{"train_examples": 72500, "encoder_fused_qkv": false, "encoder_moe": "soft"}
Rows from block 3 of the encoder of a small masked image model, named by matrix and row number. Rows with one number within an expert belong to one neuron, the router's apart. Each number is 128 + 32 x the weight over its row's rms, rounded and kept within 0 to 255. All counts start at 0. Numbers have three digits each.
Before each expert's rows are labels from the 100 images, of 14848, where the router gives the expert most weight on average: "lies over" is the class under the peak. Only what is clearly more common there than usual is listed. The data: Sentinel-2 satellite tiles (TerraMesh).
# router: slot weights (encoder.blocks.3.mlp.router.weight, 32x160), inputs 0-159
# up: expert up (encoder.blocks.3.mlp.up, 16x160x160), inputs 0-159
# down: expert down (encoder.blocks.3.mlp.down, 16x160x160, transposed), outputs 0-159

# expert 15
lies over: rangeland
router.30:131150107125115155110138090141179171065103086154131124167118108095124118137125148161131073082213125116149134125128124107100149108068114146120103063142147159140092138163141165128086155209016113076187157150133130106148124152074153113133198118123162105129112081109131096141099154156143149073152126161111178134155104085131142142148155158119080094141172127055167127151113077139150122075116098193115134186108151172159118181180133135109109149119136106107116136144128137156203100063129106
router.31:127144099132111157111141098142183170071103090160133127174117106081117115131127145166125071088215122114153133119126127110102155117073100148128102069142142165140089136155147158138097150211024100078183150152130115107151129145076153118134196127126157101122094079103133085142108156158141148076152122163104185140155105075131141142142152154122083113142164127063174121160097083146156117070115090195113126179098158167151115183176132143108111152121128106106110139145122139161197095065117106
up.0:128127117136128127129128128128129051128127133133227125127140130125126128128127128133128104144142128094124192117183130116129072074128129067128128128176162124128132127255087035126130129131174128127060125130128128128187127129130128086128112131052128160165171128232129195128128128129127195081128127128172132129128129125109129099127128125129093128106129105158131111115128124128132128127128128129077128119128129128044128128129127034129128130128012129127128128128126168128125111157103128
down.0:129129128128127156140131129130127079128128013130128092121128129129131128126128128137127129128128129155127128128127173158180000128128128097128128128128128128134196128136081128093125128126138110128038112128186197197099128128128128093128126187128125128128127123129128127255128129128129128128128128128128122132163128128124128128129138128130127125128142129141066129126129130125126128128135125160117126129128123128128127192008128033128108126126128128128128089136220082129166126127111127
up.1:209221127178128182129128143128114165135147131140162130116128122128131128137090154126115195111070130094114144128129129128046128131220169167174128193072049127157069128079130135130125112125229141131132143104129150128127092128128127110128096127141162128130120128128185128129118128122108117128140130128136128095127054123127128144140130146097111126134145167156117167087212130199137205155108126109175150156128109129104128111108098129109130099145129140127089135184201132181023136116130128
down.1:049118098128167118126113128235127128140128147082127117078130129130130127148134040058167130129128150044104130130127129120143128128128131120128128129168122172128128186127125133047092130116106020129113128109127128170115123125149128080099158084142127126128158129140083077134128082198124142129144128129074129107128127121161206076128123072155123119163201112194128131120142027116124114123122127127188062078127170128128150128102118128136128175130128185088158128098130151128108140135173100
up.2:136135125128117201133134113125128165136127204138143150117129176119124127075129144175122121063150124192083145133143119118099089165135153114124122130126164152129111177130132136121127161124152068120000042123111114210187121101149129135131120129132109127099156128154136149091119124137062161138122129111108121156139140178079128127107132130133209052112115152117133118145125122130069198154126123136145154114128130130041116193132099094141128123125218146135089159147115065118174118133160060
down.2:130130135128130126123132127077140135189119123127132126099123131148198139187118112121125172128148157169078123135058133125114150128133106123128160126145118103104101127174132102137117168039067156129130125114095131139128137128148129080130118128121104125129126130180127115113128122175152091127103121103119128162173128138124131128255126161121126051113166112204158122120129104129108166128110154163004117131135127104121108129079107134128133170113118055138199122064096163131118127094007130
up.3:124109126079122130133178167127134127104087141139116135150136133168148136128134115143082131127122118140137133126129124137125095092145116128130126138128145127129062116130099133144138081134255171131121117127077131145216106140156198134130127129133129129128115152127116129118118132128108111128127109129193101135184085129143133129127132136225141127128105118142122134185111140155000158126134065110127141106132135089229093130007128126130130116134209114133125089126062077151125109132125150
down.3:141128107200172128160090104117158093103160122145128135118129135121135130128129127102220109128169162129116133132112138145128161116138132129127125127128060141128129128132058133139152132116071129158129223045111156119126133128136130090129211129134131136129175131132128127114128123135129129127127109131039150149112102136098095105194127122134127087147212163077171094124151125103086139142115122131178162129117043128075123128088098128136183179108201052127136124063164247157147134126117134
up.4:080128128128141128057127128128130127183086205074126121128128165155149128128128127055131123128123128105127145128128135128129132128128128128098128129044128130128142128128053127128106028206129128128093128157013128127149022128129128128058131128053121127128111128130156128216148128128126091128128134129103128229128127128128128128127128210095137137150132121158144128117128128128083126128128129116044155123062109128128102193139128128135128136128127125116128128118128164128129131244139128
down.4:128128128098128145129104130042135128128128071129128128128129213133129128124128196225128129128128126154209128128128165128128129211128128128128128128128118111128110087112189102128175129128122128067130128128128128128128128128110128132128111126111128128155067128131128128128000128128128209053150067115125111132178128128140137128103128123071127129128128128106145131128128130121129128128130127134128130130104178128128128000142128128128254137127128128081132029121120127128143128127168128
up.5:126096105112130106121184152128129043127134160120125135157153110154116090137148147138160110154153143128131114125128159149126118134145125137129127129112130161122147088111108131209151104130128103123123117125094155114120118142136049126038214123165172124127116133140063120109128152112004094140131048127134125217113144125194150102068123121189134100145143047128052080198127127127169108079113081099118130099127120081136143109108136125139117150078186118124144094166119121117054119133145108
down.5:125129128127107147126036113110171127052131099125137133150125121026142147128095126067132062123167115208134128131125133059114167125129132132128159135124151164132104142127129151127117139118128138133106165130115128123136130128120129106133165187059128122137142201146182091184133131134128147128133128154090095018127126139146074133110132132137096113058173145035148117158138123117123127133119122102110146175138100128130132111108131128121141078144115085127125089080130247128182027132131133
up.6:042102126149133091134137179125107140128111108164128119079119189122112187189123112123124124142145093000107116175142130112161094131129131121128128204156128142128201139114137077120135114173169201127119124130146128128124144129120134140128124129098132118127115126147067178099114127133153179129075123127125134062136088060127137168130130045138140127138139129219089127148159137114144137132192207096133134115124134109134128129131149125175131129146127126187082110097161141122073094137136126
down.6:210146125118151224134130138133094180054127125144128125127073127133127093138137129083126121123118141109126123128128144078126121201077170092128126056108042190162136085109124130112114131086132133129126132090128159127145125126125137063092134137131129107154128144160128150079143133101068119133127128127061125103128060160142128144223121126138129075157155117150158126152153137130093182074236106107146083136081108099145065138100128125128098137110117041114108153071156125125103168129108128
up.7:090107132126136147104128059151133132195121047000103144104103120137194094206121137134166122106121132019124127124137128132126108103131096136120122131135180035137118130129128142123159120110108124132167126148143147126116156122104136145099121155105146134146025132132174128167101127129148150117133148130119199130171137113125133184132123126126075218124112115130135113118127116143111094126115111169128124180086135214147132138188139115146134143120134171127090129162144151144196128101088170
down.7:142166124150059129138128131132084121110188255101107116088133180139121076125127132177128124145092125187168151125126116112137135131147131127133130128118113085115133130069129132103088108098189092156085127096076122138115091148143099156117095148128154170129001120132127201129132139074126126190136175118138072124077139108128050147170121127068198126136058134146118128117119168150112129129156091128109128055153142124135177122082128128130127120125138177109127134141149093104153067169113115
up.8:133179143172174152146115089113069182178125192155129130127128148115147125192125086176132153119117072070087137137189129123133122131128153108131122158137110111127156109034147124077149127127137127191098087078140126069137130059113120090157135140140132085131117088138107182095117126128076134129110088125182127039128095131145147133138127093127185099174152129180094126162089129131168141143096142122138126147103132142118106139128107126138134104155101255111013129107137126108078111133139125
down.8:131131143128145148089112109180102136130137134129128130123128083146140124158210121087127134128114140000024128200134079125128122089132149126129107123128174223132129122129120128126130120040123136134096129101143138168117133126142128106126113078139137123127151148140128133125127173143129129132126128136127127051131125132150128132198128126146132122090193094148126109128113130158230151111223151199128013122144120128139152143109129128128152142115121107131138124112181148125052130169069124

# expert 2
lies over: bare ground
router.4:105147152081139120066148105151146144092139089130125181180121131181156100159140141083137146101135170051122124133103106124123142095079137102129128104145124233130168161139086132132047129140063125133153166111125174106101107132124142123133160127136114078148134133127165127116117117138168115100121125139151132135116123135206155130136121081140086089121143160094122121021143132123117091105161101129122132174120068153158110139153135122136105135073138000133161117109168105147130250110149116
router.5:096137155070148117071145108150153137088123095127112177175124135186157108149117150082141151099133156053128120128110110120119145098084134096128124107142131224121168159150080131135059140148074112131156170104138160099099097138119150126131157126134125085150138136134163131121106124139168107100117116135148123144130117137207153121132121088154085082134146149092127129033146130123116086110157094138119126172126070152163101152155139123148119138056140000135157115104171109146135255101145117
up.0:128103128086128128128128128128128111076128128099088128128128128128089211128128119132128128128213128205128167000128128077128128128128128128128128108128128128128061101128128128128197244128128128128128128128128159161128128128128075255128128109117053128128191210128128128128128143128128128128128083128128100128122128128177128128083128128128128128128107128180128128128091128128128128128128128016128128128052128128128128128102128125128097128128150133128219128128128128128128128153128066
down.0:217040128128128128128000128189085200128175128128128128128128128128150128147130128120128128128118173128128128227148128128128128128208128128128150182128128128128128128059128128128128128087241128128128128065128128076128177133128112107128103128034128221128128128245104177128117128128128128128080128128128128128128128128128128128128105128051108128128166128128128128181128128140128128128128117128128081128128128128128128128128128156128128128118145128128135094127073128128128083215128128
up.1:128128128128128128129128121128152126128099128128149128128134128148128138128128128184128128142128128128095128078128128128128128128128128128128128242000128128136128128091128128128128093008128164128128128106022113128128128211128128187128128128128128128128128128128128128128128128128128137098128128128128128130128138128128128161128128128110197128168167128128214128160128128128128128000000186117086128113128128128253128128195116128128128128117128128128128128128128128128128128128128128
down.1:128199128128128062128128128128068155128128128153128134128128128128046128128128128089128115128255128138128128170128128128128128166128130095128171131087133162083160128128128128128128129128128091119128086128128189179128085128255128128128128000122128129138163128128128128128135128104128128128128128128128135128128128128115128128128128128133190128150094113067128128109091128152128047128128099128128128128128128166057128128047187128135057128128215128091114118143102128204128116128108145
up.2:128111128087128139128128055128128128128128128090115212128089128128128128128131128128128165128128128183080140128155137053069128128128128128116128255128128128148128128128128128128128128110138128128128128118128128128206128128128128128128128142151128226128140108128128035128128128128128187158128128128128206055128090018128128128186034128060152128128128102128222128120174128128128014128128128115128151128128099182128128128128084111128128128128170128128128180128121128128128142091128128
down.2:128128158128128128155103128128128128128128128051134128128128128128182128204128128128128128128128128128128128128128085084134128128178128128128128128162128128128128154128128189113128120128128128128128128211122149128128128128128128128071128128128128093149130128139135128128128255128128156128188134128128128128128128153128128201128019128022074053106128162175112128128128233128128187114046128128147056128052128128128128128128128128072072005128154128136143128128128128128128128128128128
up.3:126071128134084128185128128128145128128068128128174128128170137128053121128128128128099104159092068195128255111128110105123128139128128128121138128128162128128128128128128128128128128188144128203217111110128144135182128128149106128219128225128128128061128000128121128165142128128110128131086083189206209128128120128091128156128128128147144128128128128128166152128128128116174157128127128128177107128115128124128145128128148182128128128128128128103128128030128128128128128128128128
down.3:128128096128128128128128128128128128128088128128128128091146128128128109162128054128128118128128128128128155128000117109128128141017128128128000128128128128164128128128128128128128128128128196128128143128128128128128061116092128063050128128128128128128128128187007135117128128128129131078129128128117128083128061128128128128190128083128128128128128128128128128128128128128128128139128124128128128139128128128128091128128128128129128128128142237128089006128128143128128100128128170
up.4:224155128128128056128128138128128081128128128094128116128128128128128128104049077128206128128195128128128132128128128128128128128128128150006128199161128128128092128128070128128164128128128128128128128131128255145128133128128090128128128128128136128128128139128136231144128128128128128141128128128128232128128098189128128128056128119128073146040013128128128128108072128128080128128128128128085128128128128128137149128128128096128128160128128207128128128128128128162128189097144128
down.4:128128128128153128084103128115128109161128128111128128185128128202128128128128128128128128210072113128128129127148244237128128148122128128190156128009128110181128128128128128000124128128104128128128130128129128127125000183128128128128128128149134128128128128128128128128128128128128128128128107128128133187128128128128128128128206207128128128105128224134134136097166128080128208160128065128128128128128128128128128128178128128128109128128168083128128128128128128098097175123128128
up.5:066128071128097128190169155173083157128106128128128112108128128128128128128128174128078128128126128128128199111128128128128144128062128128133188128128155128128145128017128128128175006128128128118161087067128128128128028128139046155128128128128133128140026146132128131158128128128128128128128128139128128129128128078128128128111128128128128128128128211158128128037128128128140128158128128010109181128128128128128037128128122128128141128128128169128128128128128128128128085128128031
down.5:128128037128128128128128128128128128083128128128128128128128109110128093128069052177128128113128128000128000128128128062128128128128128128114051128153128137128162128128128128128128128128124128128128128160138128140128116128128128128128128126128128114157144128128164128128128082128128095128132128197070128000128128131128128128128128128128128128128128128082119128128128142048128128128128128128136128064109128128255128128128128192128128128103066128128152197128191123128128120116109128
up.6:137128043128128128128128128128128128137093128128128128204125196106112131071128128128128161128103128166110128128124009128069128133128128128128128119144073128128128171128128128128128128128128128128108128128041128128128128128128128128128103128128078128128128128128234128146128157128092151182122128128255147144101128111128128051142128128128128255128128128128128039128128128128128128128128128128128128128128128144128128128219132128128124158207107128128087128128128116128010128143128128
down.6:024128128128087128128115068128128086128128128128128128128109147128128173129128128079128152128128130066162128115128188128128224128255128000128128132128128128128128128128149089077128128128128128128128179004128144128128128128128099126163166128161112128128128128128128136128128128128140128128128210134128128128192128128098077130128128128164128112128128128193128101128128128158092128114128128128128128128128128095128140128128128112128128128098128128155128128093128180128255128170190176
up.7:128084128132128128135128077128128132000128148188128128128128128128128128128089128039098224128152128059128128128128128128173128128128128128128140128083128042128128132128128139128128128128128128110128128128143128128128128128000128128128183128128128083128128128128093128148128128073075128113128128062189131059128128128128219128128128128065183128128128128128128166128128139128128128128067082128128239094128128169143148088128128128128128128128162128144128128095128128128128126058128109
down.7:128096128128128128128197128113255143128128128128128092128128128128128128185176128125115128128128128189217128128128086128128128128128128138128128128128128128128128128242128128128128126025172128105128090128128182128128123128128128128128141128128076174128128172067128128101109128149128128128070117001128128128165084128147128128128156130128117125128110103066128126128128128081143128107128222128090128128128103128128128167128128128128128128128126128081200089151128128128133128128125128
up.8:128255128065128128128128052077128128128128128128128128128128128128128095128128128128128003128088128192128135128128136128128128128128128128128128100128128181128156157128128128110128153134128125128128128136057128128128100146128128128128128074128130202128128097128171123128170128128128128128128146069128128128128184000128128128128128166122128100052128128154145128138128128034039161138166128127128128222128128128128104128128128128110128128128155141128054128128111135128128128128133066
down.8:128128128128128000246128128128155128093111128128128128128128154128169128128128128132128128128128246229076128128057156132076128128099145090128128128128128076128128146153136128128176092128050128119125129128128128080128128128128150020128128128128128128160172128000128128128128128091066128128123128128128128128113128128128138128128113127128128128163132113122128128128125128128128128128128127128128120093121128128095128179128128128128128101128118128130085168255160128128128119128128128

# expert 10
lies over: snow or ice
router.20:135151131059128117051149099152159111056113107145114152163114101159157133154144161052127120122127174142162097123084125135125111117103148125139136093136147248140143161149129136148024156113117107112143172125131152113101074130145144094136131115094132093121151147109136091159115151133135080098122138142159142088139113157227118092148140137155114095149143158096140108116150129109103123107145104152131144140125072125178113130174139150107088124057118000113156125143188155131165168104159096
router.21:158159123066126116058157105145163102059106121141103138165105104146163140150137170057135106123136182149179095127087126133126100128103149130145140085124152236137131142154130139163020164117130110111142178146131155106109082120163134086136118118080135105114154156104126084177137149134128085097135137141138146080143108162222109085150161145148133106145133163085137114131149128099098136103127110160134139129124071123179120128171144157108085131072120000113144131144177182138158142102146096
up.0:128128187128128129128128128128128128128128129101128128204128128128128128128128128128116047128128194123128128128128098128130128128128128081027128150125128128128140233128128128025128128128128128128100068128128128128160128132128128128128128128148128128128154116128120151128128137128128128096128128255138128128128128033128047128194128128128110128128174128157128128118128128100128129128128152128240128132128129169128128128128128135159111128128065061066088137128128253160135146218128128
down.0:255176128107128181128087128128128208128107109128128128051128128128128070128080184127128173128161146128128128128094118161128128128084128128128128128134128128128128231128128128171128128172128146128126128128188186128128128128128102138128133241128128186128128128128128128128134128128128128128202128037128128128030128128128128128112128128083128128128137196128128128128128128128128128180170135142077128128128128117183224128042218128129128128128128128128119115098128080128128097128128128
up.1:159128128128216128128128128092108128128128074071128128128128104128128128128128128113128128159128128125121128128128255128103154052173128128076128200230128128128128128128128084112128128110128128128096128128092171128128141154128168128095128128128128154128091128128220135128128128128130054128128101181128066128128128128128128128128128128128104255128128128128128101031128116128148128128128128128128128161055128121109128078128128128128101128128128177128128049128172128128128132196056096
down.1:144140128128128200170118128128128128056128037128128120126128095128146128128128053202128203159238128128128128128128044128128083183128128128128065128128128128135127127130128079128128057128127128166091128128128128128128128168128128128128128128128128128164056159128128113128128146128128153064146128128135128128128034128128201255128128128120134128190192128128128207128115128128128128128102128128128128128128128128126128128120056128128070128078128128120128112128128128128036128128128128
up.2:128128152103109128128128104128097160128128128143085144128102128128188118128128128128128128128093128129128128128128128128128128128128128128128128210128106128128128128089128128081036080128128125128128128128187128128000128128128095098132128128128128137128128136204128128131128111128061059128128246128128116147173128084128128128128128086128128105128128000128128128126186128033145128037144118128128077129117057128128128128128128128128128078128116128128114128105128128128033142128128221
down.2:128128128128128128128128168128206128128117205128128187122109128128128138209128128137128208128128128178176128128128128128128128128162078128128128128128128128128128148128121128128092128128128128128128128080157128128128128128075128128128128194128180038169128128128189128147128128128134128128128255128128181128128141201152103128128121128154128089128214127186128128128160128212128128076084128128128128128128128128128128128128128088128128128128169020255128073128128128128128109128169128
up.3:092128104129128112163129150191128064128128120063128133128133187086138127126128118129128125127128075187127129074128130092203129187128132128132128128149119094196255128128128128127121128128144128150143080055113239128129131128128127228128107129140127145128119170130128128128171128143221129149134128128128122072088128086128029128128128081128127128128083128164128127126160128121094050176138090080128134039128069128138128128108164127137129128128128141143127107127154124128132095128128128
down.3:109128127129143153128128112055128128113128058119113083126128128143158126137124156133147129142127130075141129127128129128128128142097152128128128128114128125107127128128128158227127137124125128128188187128124128111129128128128128128128159128128128133128096128129150128128128128058132128118089132128128231168128128129216205131130128128127164131216128159126128128171128128128099129102135128146128128122124032128157181128249128079035100131123133103127130134129120255128128187128175071
up.4:128128107000123128131128128170098128045138129107128128125171129086128128129111129197128123128129118236128128172118128088128124128128127127153128128134123127128083128126127128174128125222149133129081143084128154128128162128181128128159130128128150124128209119121049123128147179128128121128128129128122164129128128128121143063060128127126128099169150134128106101113127217118132173107044139136128162062122073128128128128051128127094122128035128142128179128131157134137184144129198126
down.4:113128181225113146098125220130132128180128128131128130197098128186125100092128099119128124128126130099148147111129128135124128181088131128128167128124133198128143128124128128046122133107122128147128089116102128128129090128130107127128136131128113238128037133134128128128128122117128128131119128149153113129113128128171026127143128120135128182128087116133128127127129060133071127128161128127100067121164228144208128124218128128128161128210137071103106056128114093110096128148088128
up.5:128128084128128079128005128128131128128128128128163128156145128172128128090181128128128110128128088128128128128128128106128128128128133085128150068146128128128128128087128128126128084128128128128128128128128148128038128120128128141180128128128128128128192122128187168058128128128128128081128128128147128169142128040132128128128128128117036064128119128021169128128128158128128128225125128128128103155128089140128128128128128000128128128128057128128128128128128128058128234159128128
down.5:128128128158192128128128128128093128078229075128128128142128122128128128128128091128128128128128128128128128128197108148128128128128128122113128157037128128128128128128128134128128128128128001128128187107116200128062128128164128099135128128207128128128023128166090255128128128128128169211082128128128128118128128128128156128128116155128118128128128128078049170128128128128128129190128128128128128177128128135128128095215128128128128128098128128128128128128128128138128242068128138
up.6:138137130077093128068129107215143086075124138085127165130120129146170136169118145130116080152125107099142138081137100128119088141146119131126108114122117196198099128128129128188128130031127127136108128051124134112108102128191082083133133108133128125081103128150128120128126121081103109129150104129194128122127104128128130102172127133189152123116198128255126077132150130108151136089128141113132086109114111129131135175128154124105128102128151030138126141241122141133129134165161060
down.6:142128150124153124128151151052082144128142128119114129136129128134128116082125101127128111127153167205128089128126128137128150128092133129084191129128135136106129128109128146030089134229168128128107153135153127128130145081144128163119162143106127128126134128129128147128128133172128123128049132128059119161122135127214132123117129122106142111127095128000130147104106134129086107128163097133129141112132058128221128092131128128129128215122174143126128101041143147128120122142089176
up.7:137129123086128128127085128131084117127128140052084123130126054125231128119147129130128127130135129110040109128128134128073198171128128113125128135000109109128109129131127127137143113126171128128084132162135131086103134138127128143128130131102147127129088128090128117131057152215128110119147065133111121105120127125141223128129128137131138180175195035129078096145125128099138128096114221134164107117126128128132128125133130127100101129129116114150127128128205151128237120129126128
down.7:062121134128042128128155128141197127179177126122128130125129128165031127128097116099128121128133115255163128124084129129128095121128129181171141118128117172110128138124100156128104146130054128110130134084121128131128117146141124128128128128128126129128093172127128171164233128080131128128127133128171115171128128129181089127130139113098112109115115130076168156161132143148074104128130125128046127149138044128129110128123137129150178154151138113128092129178128126128099126128072129
up.8:140143082081158129098128149137125128128128117123110130174128128128147128160167128069126133127149131083118140072128128145072126127128128126129119128083163176128043079134126130173067192093132127129118143022129160128128124129128112110127020119127128128078000128155131128145159107128131125128128089128127131095196114128172063053146127159096129127150196131134126138134129210080066141146130125177128122128128101128136126140132152128082167127099127114131128110127188196128134159128065073
down.8:088125158127117130145128129124122127128128128024128136042128128146128126118074128145092118128125128255126126145127128131128156128160135128128242128128084151099128128093128128115102074133135128160128131211128133128129180111148127128094255127128142197133139128092128115122128128135128118128128129128105127164109128111122144122170136127181128124081117134087129128114128059129129127128160127122138117128128117179155069096125128095129066137128219117125128143126128079128132126169127128

# expert 9
lies over: bare ground
router.18:106147111095118139060183113114161141041097101159124161145088110126165114123129145098153080108161125147143084130132109123135133111066137133112116062149146253114145153160143161131011123120098139103141124132118161139124068134115137126146157143086113093123155140142148098158097141167137132085113101136106113132160138176195119133111129110139109060113131165068120107125178136118109123098196071183139101145132102141176117149139125150157103121083119021126146132108169090138185161094155129
router.19:113141101105103146064177109112169143039094103174138160133080100122170110124110144089143071099177127144156101136129119134115129111079132140124117059140146243105144135170147172131021115113097141098142115137118143123138075140133130128154150130084114102124165146137153096166094135163132139090117100132090122128162158187200112117105143113149115062117125171053129107139181134129104142093201070189143108142134108143154112145139119143147096130090104054117152130118159092147190138092139136
up.0:047128144127162128076127142113128128128124143128128128169171128096128128102128128127128128128128153125128128204128128128141166128128128128128128128155071120139181128099091076128132128130128128128127119096128128128128128127128128128209128128255128128128114128128128128128128128130116128128128128128139185115128128064127128128128106127128000129128128128129129128138144174128181128128018097128153128241140129128122128128128171136128138128128119133128067206128070184152127122062128128
down.0:128128113108128092091128127255133139103128111108128125129097128097128108128098126130212074168131128143081128128127148128126141128128128128128128128171128039128171128106128128128127128128126168128128128128125198127128128123126128132067131132128128128128127128128128128120080128084128062084128129128128127136125128054129099128130128128128128225128130128121128190128129117103084133128102128181121128128127102186114182128128128228128128128040071056128160122200157134128166124156037128
up.1:126075076086114063184130199122056075124129102101122111126138134127128128096151155127130078157132074238204122126124132128164129131134069149128128129171121145127158126129129078132106129134162131197142224152127123128128130128080124154091128128123131143080123085128124092127183133123187122129173123127125128152128167167112104133128109056131129162135095125072130090075096081131021047130187128118127136119127139127206129128127128147118122130120132126126125121173118135132153052128164128
down.1:124135128215142143108128125143132153125128132117128101132062127133173126129132129122131134116132121040121139128126127127125132128128144115128127126109129127130126128108131121128131127167112130129127178126046134143126128128087128023128169153130102123190082128107132146105128123096108122079124161097224178053115102085254128127155128134155128112130098129139064126096134131128096153127049120126132135112119098207127150156183099083128127148084176077122103139194172204128124179128177051
up.2:128128128121128215125122128140128135099126119120100209124127122124102128134145168120117138006122123035133023128128117128127123122128128128128128122136126114128131176128127177128197126117130128126149128129113110128128236127137188096128125157128128100128100128122203128164103128161181128010127173128128206106128128122128129128129128126128013128129093128147133130141130182128128128128127128124128070158114117220136128128130114128128128158091118132128109120127133136128224122102128085
down.2:128099098129097128129128128120127084131142128086014089208128125058153128091053128171128163129115130182139127128127132129204128128129131126128107171128128084129158128075042128126071127120127128128128177044127151128128061129106109130128129128128129174182052176124128163126199124094128004155081133128179128172128065118129051128152128128125128126128130128130128130127133075129062128129074096128127128127124128128126067128128128128166150133128194130108127111123101128128138116129106128
up.3:140126129159127210031124126086129186125100127123147140109133100122127146169131110128128121083129125080124112131148122152091124115125161125122125143151106092118208112173127128186142119088144124141083075096128130122181128087169127129128081117069133107127092163132132190150125067128086154131074101126116134125151132131071166116124136122127130045129107107129122235185218128120128251128103138149225126108128123129081110132106082105118129123119126171111096130130107133097098127125079131
down.3:100128152128152129128128127124126129126097128157128066119145096064123116096113128162102141128130144255154162128137129129129128123128156125140138107121124130174129127134101088128134111069147123129128131128163129127129128129127128093128115125125146128142130139041128128128128129127129161112129129128125129163128131116131059120174119127122128130100181160047139146131126128144129131129218118129023039127128124126127089048129128092109129150110100146125130126125083107196169037145023114
up.4:127128127134106132097146129127126142093123094064143161128130129087132129115131126125101114127211116182130156063127126129124128126128118127127109127125122142162126120144128128126084103135127128126039115144122128197142088137038084131213130165130133160120002131108134136107121214128148125137153129128123173131148059109128092129158128120114125115149131127125132132119121131134076169221164128133128129124141122132222164132130129122125128105128106058133126153120112183127255081178130160
down.4:027128176136164133115128119159160131124146127120082138129129128150130112094124158127166128121060131162123128128118116087103158115128127106128133129128127096129130128123095128107088118127119148164080255103106099116101180124110106131134155152129126128198129142112161148115128108121131072128123156073129134151120131167149120160156129129128175122128105128130128131102123189138111128127124094128103148128114056123130116102140128128128205150000198123122135130124131145127139246128126066
up.5:127127149108082114127125147127128099112128128130132130128129127119128128147128136099139148158132116129159114106066137130213126128128128136128122128161097128127198177140126128154033088030141124090025096132128128128132078114126042124147094067135192155128131186129089093120145159099152116186131129127113080029134122123128052128140128129036142128133188126136141092119146134129136126223154123070163131056128139128130128125143128151128106129127144133128127092127125160130188095174137189
down.5:120123140159139098110134127127129128126128127083128102180132125127125109129117132117128100083126131118124125120128114132064136101160127113128136171135117145121206128125099167101130143164139194152129151067086166125128128101064127130125150224128112124197119057129128196141105129128112101128125128128132171183137131128206129128126128118205128127128050129121123220150161122129082128128116123132076128083128100128125114103177115128141138129000146039089159128145109157093089166128126112
up.6:128128128125128128131135135146120127128129129123130184128128195222128129121128127128128038233129127255155086020125097128157128204129123124175149128127120142138127144128128128127127114139127126141125160129127128129130154128124082128128129203130128129128148094127100128120097128128221127129129127127127132139075126123128107127130128130129130128128182152127134106125102128130126130214128080127127096127074130019196128128078128175128128128123132056161088053128127160128132116130129128
down.6:113128163134128155120128129107176202127157130128255127135128127115145126128129129128128125128123077023123128130022128128128129086130128076105126130128146050137126128127117128111127114129138130129099127128005128129135066126116107158128140153129116128128091145107128128128128128090191122161128137048128145119127125128128128122122173166223138128130087121131126124114126120128041128126082135111136145128124120096120128128133128128128127140064175096122170140134197151128125239129174126
up.7:128128245128128128128128128200121128128128128089128128145128223079128128076128128128056128128144128128031128128128128128128213128128128156128128056082135128128128128128108128138124138097128128128128224128195128128128128128128128128128128128241128128128128128128128128129220118128128128128128042128128128128047154128128128128128128128128128158128128128128128128128128128128128128128128192128128003128128128128032056128128211128131128128128128131128128128128128128128128201107128128
down.7:128128128128107128113255128166128128140128128097128128128033128128128023128104099199099128128171141090128128128128128153136128147128128134159128128078128136128128116189128128144128128128128122128136128128128128128128082067128128128088181128144149128089119128128177220085128128100217128128128128006120128128134139128122128128123104128128128128128128128183128128128128128128196098128067112128118128044120123166128170138212128204116128128128128128128128128128128254128128128127128134
up.8:128128127128128130129174128137128128128129140105208199152128128128145143081128128127128083128129094230126128128141128177128128129128108127128101132125127128186128128128132128126128128079164129137110066128042128222131242192077128093128129120127156128128128098129128128128128128119124129128175138128124129129128255128221129128109128126128097136130000127127128115118128128128000128127127129129128124162128122128128128075124131111135129128128184136148128128148128113128128144136131168
down.8:123130131130129127052052128206181127090129044125128132128126127103153129125154128165128167128092068126129128063119132128132115128131128113128128129105094104147129128128132128128135136127134128128127187108125128128093130128103116052128157255129128128128140128112209128126128128126098074128092113159143128110048047071129126128154128076149128103129185157197123122096135135127115208127128128128128186127114094128142127158119213128128165135099167039123085128127189168128132138129091121